config = dict(
    fused_qkv=False,
    moe='soft',
    num_experts=4,
    positions='learned',
    nesterov=True,
)
Rows from block 2 of a small image classifier, named by matrix and row number. Rows with one number belong to one neuron. Each number is 128 + 32 x the weight over its row's rms, rounded and kept within 0 to 255. All counts start at 0. After the name is the row's rms in percent of the matrix's.
After each neuron's rows are labels from the 100 images, of 14976, where the neuron reaches its highest value: "top examples" is what is common among them. Only what is clearly more common there than usual is listed. The data: photos of plants and fungi (iNaturalist). In brackets: how many of the 100.
# fc1: MLP up (model.blocks.2.mlp.fc1.weight, 768x192), inputs 0-47
# fc2: MLP down (model.blocks.2.mlp.fc2.weight, 192x768, transposed), outputs 0-47

fc1.283 147 [100  88 101  52 159  90 117 127 207 118 147 190 135  80  63  88 151 117 120 166 161 121 177 200 120 155 156  87 147 107 111 134 100 126 115 116  28 174 121 151  97 116 109 114 156  99 146 105]
fc2.283 150 [ 99 118 176 154 129 122  81 140 109 122 127  89 133 163 163 104 111 165 118 172  48 100 119 131 142 114  91 173 132 173 185 130 169 126 125 101 134  89 110 133 112 125 125 133 151  96 132 103]
top examples: order Asterales (27); family: Asteraceae (27)

fc1.684 066 [202 112 149  62  84  80 163  66 130 140  52 140 163 165 114 167 151 135  82 147 135 149 144 127 150  59 145 154 133 166 144 145 124 137 143 142 167 128 146 145 159 105  89 126 128  81 116 225]
fc2.684 069 [127 155 111 100  85 146 137 146 124 199  93 109  98 153 120 136 135 102 163 123 133 113 174 145 123 153 120 119 124 114 138  82  71 180  88 112 129 216  83 131 107 101 114 122  80 201 150 130]
top examples: order Asterales (27)

fc1.306 117 [154 155 136 161 144 119  60  99  93 119 111  96 106 169 110 109 115 156 154 140 144  75 178 175 141 140 168 162 115 117 149 104  86 162 140 126 150  91 136  63 140  76 115 174 117 148 151 185]
fc2.306 108 [ 97 134 119  47  85 104 148 170 133 141  54  64 117  97 148 107 149 153 113 173  91 126 140  89 236 138 147  88  98 146 103  90 113 144 139 130 119 125 136 175 110 138 131 112 128 142 152  85]
top examples: order Asterales (29); family: Asteraceae (29)

fc1.25 151 [ 75  96 148 131 103  61 133 105 103 148 104 150 136 112 148 167  29 105 126 180 138 140  86 143 179 180  93 125 167 103  82 116 143 132 158  83 120  71 125 152  72 168  76 149  90 153 119 115]
fc2.25 170 [ 99 121 119 112 113 164 177 128 166 157 152  90 101  96 114  94  53  89 120 164 124 100  95  92 139  86 152 120 137 135 100 137 184  76 113 160 151 171 164 136 163 106 100 123 131 118  30 158]
top examples: order Fagales (26)

fc1.352 094 [126  80 152 117 157 100 102 164 206 123 121 135 110  86 145 140 148 143 118 101  80 132 146  85  67  93 101  98 148 173 181  93  78 150 118 152 132 167  65 158 100 184 123 148 120 142 150 111]
fc2.352 084 [106  97  96 184  89 170 120 141 100 149 119 103 126 153 136 125 114 103 122  88 187  77  73 152  93 197 135 116 129  94 104 146 203 147 145 127 135 101 140 112 132 125 105 134 155  45 119 140]
top examples: order Caryophyllales (25); family: Cactaceae (25)

fc1.757 042 [137  91 107 135 138 118 133 153 136 123 102 109  82 100 113 148  83 144  66 172 151 119 198 140 125 119 180 134 180  91 136 109 108 114  69 156 172 156 124 132 111 160 104 106 131  98 144 131]
fc2.757 041 [125 194 102  97 111 138 120 126 119 180 133 127 113 140 104 139 110 141 200 102 130  94 132 208 152 169 109 138 132 110 134 100 177  90  97  84 120  87 156 102 188  53 140 140 115 165 150 147]
top examples: order Caryophyllales (26); family: Cactaceae (26)

fc1.70 129 [103  48 178  97  99 131 157  91 218 128 100 178 198 156  72  94 138  93 104 129 107  73 134 166 132 196 121 139  88 209 135 106 128 127 162 139 119 120 184 122 114 126 141 132 126 140 149  81]
fc2.70 134 [106  97 132  81 169 143 234 141 106 145  67  48 143 116 177 137  80 150 126 134 142 150 135 121  85 128 109  63 231 137 159 111 161 124 122 147 159  88  95 173 135 141  68 114 126  76 123 141]
top examples: order Caryophyllales (29); family: Cactaceae (25)

fc1.582 124 [135 139 117 131 152 113 115 148 158 163 213 149 137  83 137  72 178 182 108 145 173  85 169  78 147  78 155  97  92 119  92 112 121  91 144 121 137 113 104 119 130 126 118 128 123  83 158 108]
fc2.582 144 [178 113 125  37  87  91  77 143 159 107 136 152 102 185 143 139  69 169 110 159 100 149 153 109 116 110 110 166 141  97 134 134 127 139 127 156  68 146 113 123 150 126 125  98 216 143 180 105]
top examples: class: Liliopsida (32); order Asparagales (26); family: Asparagaceae (26)

fc1.245 020 [ 82 102 115 131 153 152 124 161 155 157 155 103 107 141  96 164 138 107  98 172 168 138 142 173  77 130 117 162  91 138 106 163 156 108 105  87 155 134 112 144 195  40  63 124 154  85 127 186]
fc2.245 016 [165 149 115  75 126 107  95 163  96 136 121 111 129 117 152  95  85 179 176  94 120 118 117  86 151 117 134 103 185 122 141 107  47 164 151 148 102 140 171 118  99 226 152 121 108 150 129  78]
top examples: kingdom Fungi (26)

fc1.487 126 [102 106 102  95 164 109 109 169 160 165 128 115 170  64 196 147 118 132 108  87 137 170  94 147 181 141 117 100 110 141 137  81 144 109 167 176 104 114 125 105 137 113 124 159 174 142 143 117]
fc2.487 131 [142 128 127 187  69 122 141 109 103 122 162 130 149 167  70  87 228 119 119 151 169  54  89  52 145  76  82 162 130 143  87 187 179 178 158 115 179  75 139 140 121 132 149 139  99 169 112 121]
top examples: order Caryophyllales (27)

fc1.368 042 [ 99  86  97 171 115 139  61 124 185 163 113 171 154 126 140 128 104 135 109 154 136 150 117 167 104 135 133 112 140 101 163 115 113 119 149  87  97 143 102  91 115  96 115 152  86  44  62 191]
fc2.368 041 [179 161 146  74 124 137 152 149  81 137  87  70 109  80  79 126 171 110 167 178 156  99 130  93  95 102 145 151 133 169  86 159 160 112 127 133  90 162 144 112 119 118 110  62 131 152 150  89]
top examples: order Asterales (30); family: Asteraceae (30)

fc1.312 070 [142 187 137 129 130 134 115 129 125 140 149 183 122 130 111 102 111  79 179 146 197 138 148 143 159  92 136 125  88 122  78 124 104 148 134 116  19 192 139 131 101 117 122 103 173 109 127 141]
fc2.312 054 [136 137  94 102  95 118  59 148  84 122 152  82 112 161  90 116 153 102  58 118  90 108 191 140 155 181 134 164 137  86 190 140 104  86 145 171 142  97  91 102 163  83  88 145 104 124 181 110]
top examples: order Asterales (30); family: Asteraceae (30)

fc1.385 067 [157 113  96  41 159 125 101 111 188 122 170  54  84 122 130 150 124 145 124 106 144 121 155  97 144 183 152 104 123 123 175 131  97 103 111 150 123  78 112 142 120 117  95 145 149 122 154  31]
fc2.385 067 [ 64 138 156  80  73  82 100  77 139 185 129 167  98 148 195  36 144 140 154 127 132 126 104 166 187  98  99 172 148 130 178 122 175  84 114 156 118 177  84 105 147 130  90 176 144  57 202  86]
top examples: class: Liliopsida (28); order Asparagales (27); family: Asparagaceae (27)

fc1.130 098 [158 158 129  96  79 114 107 120  82 178 149 162 103 123 104 141 102  62 179 154 174 144 171 125 137 126 168 181 152 124  98 149  84 147  51 125  54 207 131 158 122 114 155 109 179  93 101 154]
fc2.130 075 [156 174  86 102 139 116  91 150 140 131 146  98 121 205  93 118 102 142  52 149 124  93 173 132 142 172 186 122 147  62 159 119 119 132 191 142 147  73 107 110 144  84 106  99  98 111 185 147]
top examples: order Asterales (31); family: Asteraceae (31)

fc1.710 134 [125 101 151 118 129 125 105 124 166  86 119 105  84 147 133  99 157 177  33  88 115 108  87  93 123 151 105 111 125  63 161 157 141 125 174 183 165 166 156  89  73 159  90 141  66 136 131 130]
fc2.710 109 [168 178 149 114 108  86 103 140  83 104 106 117  98 176 115 109 174 129 171 153 155 116 106 105 136 110 105 177 130  51 132 148 169 145 142 167 175 133 155 144 117 104 128 135 145  37 121 154]
top examples: order Asterales (27); family: Asteraceae (27)

fc1.310 057 [147 152 141 140 105 116 141 105 143 125 166  95 146 103 117 138 162 128 126  92 179 142 116 151 112  81 212 152 108 121 183  83 103  36 156 115 109 170  81  84  88 146 127 191 115 121 152 159]
fc2.310 054 [180 113  60 100 129 212 151 113 108 181  58 130 154 191 122 160 104 106 177  81 122 113 104 136 137 137 106 129  95 169 100  89 106 104  81 160  58 109 152 168 119  89 163  70 160 148 140 105]
top examples: order Asterales (31); family: Asteraceae (30)

fc1.737 153 [122 152 102 114 127 136 126 159 102  90 147 163  79 163  91 109 141  66 109 141 183 131 106 125  81 164 145 141 166 128 110 131 135 232  96 126 112 181 110 120 104 146 143 171 106 122 150 149]
fc2.737 133 [137 167 135 129 115 114 115 106 113 119  86 111 101 100 147 108 183 197 107 114 123 146 177 137 151 120 113  97 124  43 137 136 170 181 211 106 135 110 106 177 146  63  68  98 146  63 122 117]
top examples: order Asterales (27); family: Asteraceae (27)

fc1.628 046 [123 104 154 102 120 103  96 159 176 159 110 142 151 121 128 140 155 108 130 133  96 105 130 125  55 167 124  92 128 148 119 115 162 163 130 148 140 160 118 136 194 126 100 166  94  46 103 164]
fc2.628 045 [183 149  99  46 137 136 106 130 122 166 139 114 104 124  72 119 123 164 143 181 146 150 150 131 120 101 142 173 122 179 155 114 144 109  94 135  92 145 141 122 111 110 150  63 162  82 154 123]
top examples: kingdom Fungi (25)

fc1.213 146 [136  99 166  88 116 194 144  80 169 112 150 102  99 136 131 145 106  93 167 120 167 132 126  84 107 180 173 149 127 156 177 147 111 166  91 134  86 143 131 151 123 135 146 174 126 147 118 121]
fc2.213 141 [118 177 186 129  71 121 120 129 155 111  49  93 113 230 138  70 132 160  70 126 149 103 163  97 171 145 151 141 118 101 155  69 136 144 150 133 151 135 146 128 134  75 169 162 131  55 163  90]
top examples: order Asterales (27); family: Asteraceae (27)

fc1.462 101 [ 66 134 155  56 193  99 201  63 202 146 102 150 116 119 107 135  85 151 135  95 148 126 124 106 133 121  71 185 126 135 166 103 120 141 153 163  52  71 129 151 139 122 130 167 145 124 153  93]
fc2.462 115 [ 89 130 152 106 160  81 166 109 175 147 140 121 140 102 132 110 109 160 164  97  93  69 121 124 129 118 101 144 127  80 145 148 108  73  45 157 105 151 191 151 145 132 102 115 156 112 196 157]
top examples: class Liliopsida (27)

fc1.609 151 [139 142 143 101 183 143  99 108 119  79 115 155 153 101 114  76 125  96 149  80  98 155 153 150 138 165 145 134 131 159 128 130  84 130  48 210 140 114 177  94  97  90  89 132 150 173 212 127]
fc2.609 131 [145 177 123 161 155 116  75 174  95 138 108 106 124 149  61 108 137 147  83 137 164 116 160 131 154 148 113 114 139 127 169 106 156  95 152 118 121 143 121 143 169 129 200  83 187 111 148 136]
top examples: order Asterales (29); family: Asteraceae (29)

fc1.326 040 [133 148 171  93 204 126 125 146 141 156 137 177 132 114  55 151 139 142 110 143 128 192 127 196 163 143 138  76 105 102  91 114 173  99 119 154 137 162  91 141 135  99  82 158  72  86 123 139]
fc2.326 041 [133 138 133  64  85 136 127 174 136 192 132  71 109 110 132 109 121  93 153 107 125  88 168 145 112 141  91 155 139 185 119 153 108 126 117 185 158 166 117 122 123 116 137  67 142 139 235 173]
top examples: phylum Basidiomycota (31); class Agaricomycetes (31); order Polyporales (25)

fc1.393 110 [141 117 191 131 106 112 101 142 141 162 151  50 143  93  76 122 161 152  87 109 134 143  86 158 134 133 170  61 131 150 127 140 133 129  86 124 166 144 137 105 156 111 111 144 153 107 162 153]
fc2.393 114 [141 119 167 124 138 120 209 122 135 119  97 102 146 102 111 113  91  82 113  90 115 124 185 178 139 166  81 113 207 145 155 156 167 113 127 143 146 144 128 135 193 129 100 171 134 173  71 149]
top examples: order Caryophyllales (37); family: Cactaceae (35); class: Liliopsida (28)

fc1.616 102 [127 118 159  68 125 106 129 103 104 150 115  91 162 117 113 122 187 143 138  96  99 135 168 113 153 147 176 184 165 205 126 110 134 123 110  94 142  80 150 142 139 107 124 165 127 116 107  46]
fc2.616 086 [119 101 151  98  81 179 121 137 142 107 106 116 133 140  72 154 126 200 140 144  84 126 127 199 180 144  79 176 165 101  92 137  96 127 181  87 132 127  99 112 182  80 151 103 109 139 118 126]
top examples: order Asterales (27); family: Asteraceae (27)

fc1.348 100 [110 122 155 131 102  81 134 178 126 138 147 179 169 131  88 141 119 109 107  60 174  97 116 167 127 103 116 130 184 173 139 162  97 121 148 139 126 156 113 123 157  84 184 101 173 136 134  80]
fc2.348 088 [111 125 140 101 170 182 144 104 156 125 142  89  90 170 151 151 124 200 169  87 125 185  91  98 105 189 118 123 124  98 124  87 179 132 117 180 131  95 132 213 147 129  59 132  78  93 160 200]
top examples: order Caryophyllales (27)

fc1.135 025 [139  92 161 116 116  99  63 170 149 135 131 127  65 159 164 131 150 122  79  87 149 121 114 125 126 155 119 156 157 130 151 116 108 143  82 109 114 151  87  99 121 101 150 153 150 170 125 154]
fc2.135 018 [120 165  96 111 112 145 190  91 111 132 141 134 132 146  69 129 118 170 174 119 132 183 149 136  77 111 134 108 119  87 133 118 162 144 184 117 136  91 177 181 156 146 128  78 107  73 176 119]
top examples: order Caryophyllales (25)

fc1.98 069 [149 103 152  46 177 108 122 175 140  96 152  87 135 128  89  80 164 117 163 129 196 103 157 133 135  91 138 152 127 104 120 141  93 162  71 106 119 115 173 182  88 202 126 134 127 134 103 116]
fc2.98 069 [134 149  96 161  68 163 126 137 114 106 150 125 118 131 111 172 122  39  47 120  78  94  45 230 174 169  84 113  88 116 174 129 161 120  99  94  61 107 123 109 127  83 123 205 132 178  90  99]
top examples: order Caryophyllales (39); family: Cactaceae (32)