From a checkpoint of a small image classifier: 5.5M parameters.
Rows from block 3 of a small image classifier, named by matrix and row number. Rows with one number within an expert belong to one neuron, the router's apart. Each number is 200 + 20 x the weight over its row's rms, rounded and kept within 0 to 999. All counts start at 0.
Before each expert's rows are labels from the 100 images, of 14976, where the router gives the expert most weight on average: "colour at peak" is the nearest of a few named colours to the mean colour under the peak. Only what is clearly more common there than usual is listed. The data: photos of plants and fungi (iNaturalist). In brackets: how many of the 100, against the usual share in percent.
# router: slot weights (model.blocks.3.mlp.router.weight, 8x192, trained with AdamW), inputs 64-127
# up: expert up (model.blocks.3.mlp.up, 4x192x192), inputs 64-127
# down: expert down (model.blocks.3.mlp.down, 4x192x192, transposed), outputs 64-127

# expert 3
colour at peak: cyan (25 vs 0.4)
router.6,179,201,190,208,230,197,193,208,205,214,244,174,177,191,170,217,201,195,236,174,196,200,185,203,202,179,201,201,199,213,222,188,198,136,235,222,235,176,198,190,225,206,214,208,217,176,199,235,221,214,187,183,162,198,216,188,203,196,179,192,190,196,211,202
router.7,184,194,193,224,236,203,208,198,205,218,229,150,183,223,174,218,189,230,226,199,193,207,192,197,172,231,201,180,204,202,239,208,205,191,206,223,197,161,155,198,216,218,227,201,205,202,194,198,184,183,217,184,172,195,223,189,214,197,182,221,187,197,201,175
up.0,171,185,178,176,228,219,195,232,178,201,199,176,180,219,194,214,176,233,226,173,205,203,192,245,231,183,229,174,184,205,221,181,238,213,240,216,232,191,204,212,210,198,212,216,177,173,185,210,189,214,181,182,213,203,208,192,205,171,199,176,209,220,230,219
down.0,219,182,189,228,198,175,214,206,181,203,229,204,214,183,185,203,209,178,229,202,170,192,214,206,177,192,238,210,190,200,195,185,219,227,211,177,202,214,218,222,177,192,182,240,174,210,202,178,197,151,182,177,181,238,198,211,212,192,186,169,218,223,202,221
up.1,202,170,168,198,207,225,201,182,215,209,196,192,180,175,208,224,209,197,206,207,219,225,208,185,239,179,208,180,225,197,188,219,218,213,200,231,170,188,176,202,200,169,193,199,236,202,217,193,230,206,219,188,176,201,237,216,219,208,162,201,202,194,215,209
down.1,161,208,210,159,167,221,167,196,169,212,192,226,188,246,220,208,189,207,205,200,262,236,177,177,210,218,167,210,225,184,208,196,257,184,185,177,186,217,194,216,219,194,192,194,172,171,233,187,191,213,201,212,202,201,218,203,179,198,205,198,208,187,209,188
up.2,223,208,189,204,212,182,195,211,227,195,187,220,223,241,199,226,198,236,214,217,185,175,212,237,205,169,206,212,221,172,164,207,193,196,212,208,201,211,193,180,232,215,198,206,219,157,218,212,217,175,192,200,201,187,213,188,187,229,234,207,190,185,209,168
down.2,201,162,213,171,168,231,206,182,150,175,232,237,214,203,196,233,183,203,186,191,206,193,224,184,207,234,190,193,175,189,232,205,215,183,231,176,214,185,210,182,185,188,190,191,188,203,188,194,197,229,210,178,221,204,192,163,218,214,218,199,205,221,183,211
up.3,201,198,190,245,200,207,220,222,173,234,223,193,183,192,206,195,232,200,197,192,225,208,186,201,178,181,226,224,227,206,197,199,220,170,224,214,176,201,230,190,217,195,192,214,165,202,207,214,211,195,221,163,185,227,221,194,212,185,203,181,202,194,212,202
down.3,180,209,205,200,195,209,195,179,167,210,180,189,192,170,174,195,176,184,210,209,190,161,251,202,228,206,178,241,233,190,225,190,182,216,194,167,230,204,221,205,169,201,242,192,241,155,206,158,196,219,189,191,180,180,197,190,205,186,189,201,209,180,173,201
up.4,183,207,176,188,167,208,169,179,202,192,198,244,169,215,159,214,205,242,242,169,184,232,216,219,192,171,210,212,213,190,195,210,180,203,208,206,202,230,240,199,194,242,214,199,180,197,217,198,214,228,225,253,176,195,213,191,181,219,165,203,184,184,203,198
down.4,220,157,194,225,216,182,182,213,188,196,193,185,198,198,193,199,235,211,188,215,194,184,213,213,174,219,188,214,235,223,201,200,206,209,224,206,213,169,216,241,171,226,149,186,242,193,195,216,201,234,193,180,232,178,217,207,159,195,180,181,138,211,193,201

# expert 1
colour at peak: black (99 vs 3)
router.2,230,226,187,231,179,182,180,167,181,196,171,165,213,202,230,195,205,175,229,223,178,191,240,173,185,189,157,200,231,170,209,168,198,198,219,220,178,200,197,225,204,178,193,207,199,220,197,212,199,228,235,205,194,226,189,203,199,213,206,162,199,172,204,200
router.3,234,204,194,219,195,204,202,166,182,196,188,187,197,212,222,190,219,173,243,233,207,193,225,199,167,169,145,219,229,171,194,174,200,195,221,224,165,185,205,232,207,190,186,229,194,196,199,224,199,216,211,208,186,217,207,220,203,211,206,192,221,176,198,176
up.0,185,214,185,166,223,205,183,204,204,184,222,183,191,170,162,186,196,217,216,230,178,199,181,218,190,217,248,204,178,222,174,227,188,230,206,194,212,200,233,190,193,214,182,193,214,203,128,188,221,204,197,184,194,221,211,199,203,204,215,177,205,177,190,218
down.0,197,211,195,224,176,177,211,229,232,221,213,191,199,231,203,184,194,171,176,166,199,182,222,163,165,191,178,196,249,190,205,227,190,210,168,206,196,231,202,234,195,235,189,210,185,204,201,214,212,195,215,204,230,202,180,205,242,202,192,184,193,171,184,171
up.1,202,198,223,188,189,196,207,231,159,176,201,224,184,195,204,208,199,184,201,203,201,202,219,201,219,190,178,164,215,205,251,194,168,164,202,243,154,235,186,193,155,216,209,197,180,231,209,169,196,201,202,214,220,211,208,211,192,187,216,184,211,232,214,208
down.1,210,204,215,187,198,250,208,173,232,180,202,181,206,208,195,175,204,204,197,211,202,184,214,240,175,191,185,206,193,212,229,185,216,188,192,225,207,206,202,185,197,215,200,207,187,164,164,181,192,220,172,191,197,222,200,209,208,184,213,226,195,177,212,177
up.2,202,195,189,202,216,233,223,206,183,244,231,175,223,222,189,201,206,196,182,201,226,198,215,184,181,195,229,235,197,195,184,199,210,174,183,209,188,162,193,236,192,222,193,197,219,233,204,214,195,194,191,190,200,213,191,179,188,199,193,173,186,202,245,163
down.2,225,178,193,190,215,251,203,181,189,192,196,199,210,159,229,195,212,168,203,206,195,196,192,221,175,221,230,191,196,186,165,187,160,217,184,226,206,213,194,192,178,166,224,204,147,212,192,173,211,171,220,202,173,231,209,208,190,239,178,207,206,203,189,206
up.3,189,191,204,194,199,256,209,173,195,204,217,218,215,203,189,190,201,162,186,166,204,221,173,235,183,219,223,208,188,203,205,225,168,223,231,172,206,211,202,213,192,189,201,177,201,184,198,227,189,193,163,193,176,186,204,206,174,174,214,205,191,210,209,203
down.3,201,238,181,243,204,197,187,164,197,184,225,180,203,222,208,164,189,210,187,220,191,203,180,201,205,180,201,175,190,234,206,217,242,211,176,238,175,193,226,215,169,187,229,231,174,213,187,178,203,199,198,215,209,223,230,199,208,192,178,227,181,214,186,176
up.4,243,216,206,192,203,208,205,209,187,219,201,204,202,191,195,224,171,163,212,189,206,208,178,207,169,170,173,184,209,227,192,204,201,188,202,195,183,132,234,176,183,208,197,198,210,209,216,206,209,174,171,231,165,203,213,240,180,194,232,208,204,183,203,170
down.4,184,193,195,236,216,222,205,189,195,199,139,169,172,250,217,191,208,202,203,227,181,246,188,190,175,215,164,237,200,199,208,241,211,196,199,181,217,225,197,193,202,165,227,217,205,209,190,154,210,231,215,212,191,199,185,212,198,206,200,186,171,209,182,184

# expert 2
colour at peak: green (55 vs 5.9)
router.4,240,186,235,194,172,201,195,169,208,196,219,207,221,226,228,202,179,194,192,192,196,219,215,180,221,220,199,183,209,207,207,225,188,207,201,231,225,184,197,215,188,198,202,206,209,225,218,189,214,231,189,212,223,226,181,217,199,231,165,185,188,207,160,204
router.5,233,196,238,179,192,209,214,167,193,179,203,233,244,230,223,204,194,199,186,200,209,209,201,190,234,230,179,199,202,186,213,217,182,209,221,206,229,209,209,227,203,178,190,212,217,209,215,202,213,220,193,206,240,213,176,205,210,226,165,208,210,224,172,228
up.0,215,214,173,211,194,231,206,190,196,204,192,194,206,205,172,180,179,215,205,168,194,186,199,220,192,175,189,200,183,223,190,207,168,200,166,248,167,209,180,193,225,169,216,211,237,176,202,200,215,180,196,205,180,194,206,211,201,213,215,200,219,203,230,186
down.0,162,203,239,216,229,189,233,212,185,214,231,197,193,173,196,178,210,158,164,234,182,208,190,196,203,194,193,188,200,192,165,191,197,186,224,226,199,164,204,230,207,172,209,179,212,222,183,205,192,173,227,189,194,223,169,215,198,200,212,206,214,189,195,200
up.1,171,171,227,201,185,211,213,178,178,207,187,208,177,250,169,209,204,163,205,180,230,179,224,201,203,180,218,201,220,183,189,164,219,234,188,216,185,188,158,230,205,227,212,221,213,206,208,213,199,200,224,233,212,203,236,218,189,215,189,215,163,171,213,165
down.1,218,217,180,171,175,211,192,204,206,222,221,191,211,172,222,180,196,192,203,225,210,204,212,186,192,217,180,244,147,188,205,192,211,145,213,195,218,189,237,205,173,153,212,163,219,190,204,180,210,227,223,200,211,228,162,175,206,193,217,231,232,214,209,211
up.2,209,183,232,184,178,175,240,212,187,228,200,208,216,232,175,217,211,189,208,216,189,239,229,163,216,176,258,234,195,218,203,198,193,180,215,179,202,188,202,221,200,179,182,244,189,184,192,207,162,184,176,217,219,179,167,206,183,191,229,173,183,189,200,199
down.2,240,183,199,214,195,230,185,201,184,220,169,211,166,179,194,196,152,202,219,204,205,199,202,200,178,223,204,205,199,209,183,204,194,210,192,180,197,154,232,198,197,218,207,153,231,214,216,170,196,204,223,201,174,191,194,221,194,186,164,217,244,211,210,193
up.3,170,181,224,213,212,201,199,192,217,189,145,195,218,224,194,242,195,193,188,228,157,196,183,186,212,208,212,164,181,198,224,208,188,189,195,194,217,200,200,196,182,197,180,182,224,208,214,193,183,202,196,214,227,224,181,224,202,155,189,205,242,213,189,204
down.3,220,222,232,210,196,212,195,227,195,207,211,203,205,202,210,224,236,206,224,179,173,223,196,198,176,205,238,211,214,208,190,205,184,195,194,224,177,196,192,229,186,207,199,190,186,226,186,196,197,224,195,201,214,205,198,204,222,190,173,177,167,204,180,208
up.4,192,214,201,209,186,219,217,165,153,211,186,204,216,212,183,245,223,191,202,200,209,172,176,232,167,184,250,195,197,204,181,190,198,193,199,209,200,218,205,164,186,210,186,195,176,209,182,181,205,223,177,189,188,198,204,191,206,172,205,190,226,197,217,237
down.4,257,214,210,234,210,173,173,199,186,215,221,176,181,199,208,199,226,224,187,202,193,224,207,206,197,233,174,154,185,199,215,209,190,188,254,193,223,192,175,244,196,224,192,201,189,250,189,206,189,206,173,211,205,190,191,190,228,197,218,196,190,182,202,178

# expert 0
colour at peak: grey (76 vs 50.3)
router.0,193,194,187,191,229,228,178,196,183,206,158,177,216,172,178,169,174,196,207,242,199,189,228,184,187,185,176,205,220,202,199,213,204,189,173,206,226,211,243,170,183,233,194,223,182,246,185,178,197,233,182,182,221,233,194,203,217,169,198,183,211,198,189,200
router.1,177,213,193,210,227,224,175,205,182,202,160,168,188,148,185,159,187,196,200,235,211,173,206,185,170,179,181,195,202,201,194,223,194,174,190,200,191,219,217,184,184,226,212,224,193,227,215,191,219,227,183,185,197,221,192,210,218,161,177,205,196,209,193,183
up.0,192,199,236,197,215,216,200,217,155,220,196,219,199,181,179,196,216,173,184,189,226,218,196,207,201,173,191,180,206,208,216,189,212,234,211,188,197,177,228,220,183,224,197,198,198,180,234,192,190,192,221,224,228,176,206,183,258,190,188,196,175,188,211,206
down.0,208,213,191,186,158,204,209,182,216,223,195,158,194,183,232,204,211,226,192,157,201,191,209,194,190,196,190,207,197,202,188,216,205,213,201,218,230,197,215,162,219,191,226,219,161,252,201,196,182,209,218,203,179,194,191,204,179,216,188,212,196,183,229,164
up.1,225,230,211,196,198,189,224,200,182,211,240,194,217,239,215,193,198,177,192,232,197,143,202,194,188,221,213,224,227,217,207,174,203,200,176,185,199,195,213,164,199,206,209,204,200,181,183,209,222,191,212,198,230,205,202,173,191,207,181,205,200,214,178,231
down.1,208,208,221,205,231,208,170,193,172,189,201,185,205,225,206,242,185,197,157,183,186,196,185,185,233,191,196,223,226,190,205,192,185,234,224,201,224,176,227,193,185,199,193,185,171,177,180,182,184,181,208,191,177,193,188,214,217,215,160,194,193,163,222,189
up.2,218,180,194,221,212,194,201,212,205,162,185,224,211,230,167,210,241,168,227,182,186,192,176,167,188,186,209,198,219,187,212,207,196,187,226,228,200,197,174,191,180,206,187,193,211,216,134,198,223,204,209,187,189,187,166,211,197,225,210,217,219,198,194,221
down.2,203,215,205,221,192,216,222,180,184,201,197,195,219,213,212,205,186,208,187,194,189,214,211,227,208,185,188,211,180,191,190,190,179,175,175,224,216,225,197,204,209,194,246,202,210,198,244,195,213,215,199,219,177,214,218,169,213,205,187,186,201,183,205,214
up.3,191,207,239,212,164,219,188,201,171,195,207,164,216,163,214,196,214,200,174,217,204,214,207,211,229,192,220,217,200,206,188,197,215,236,195,216,205,214,202,217,204,226,176,145,159,194,194,195,216,202,183,165,195,211,195,214,198,203,172,191,214,212,203,202
down.3,197,194,181,167,212,217,217,219,212,234,216,226,219,213,169,220,191,185,208,190,162,188,219,176,173,238,165,221,192,205,161,226,202,190,175,219,198,204,205,212,208,234,190,203,183,204,243,191,188,173,181,177,188,202,209,194,213,162,191,213,194,221,185,261
up.4,200,216,185,226,210,228,172,218,157,204,208,191,237,193,217,221,205,179,152,222,209,208,205,217,180,200,231,162,214,208,209,183,193,208,159,214,180,206,222,179,178,248,201,205,167,198,214,187,202,193,182,190,186,208,164,244,173,170,203,184,191,206,194,195
down.4,220,188,187,199,186,202,181,227,191,218,166,199,209,213,200,210,192,170,236,179,186,177,192,185,191,201,196,181,185,207,225,224,192,208,210,182,206,200,200,202,242,182,190,220,213,216,205,220,187,222,200,187,195,185,240,193,198,221,183,175,206,161,193,227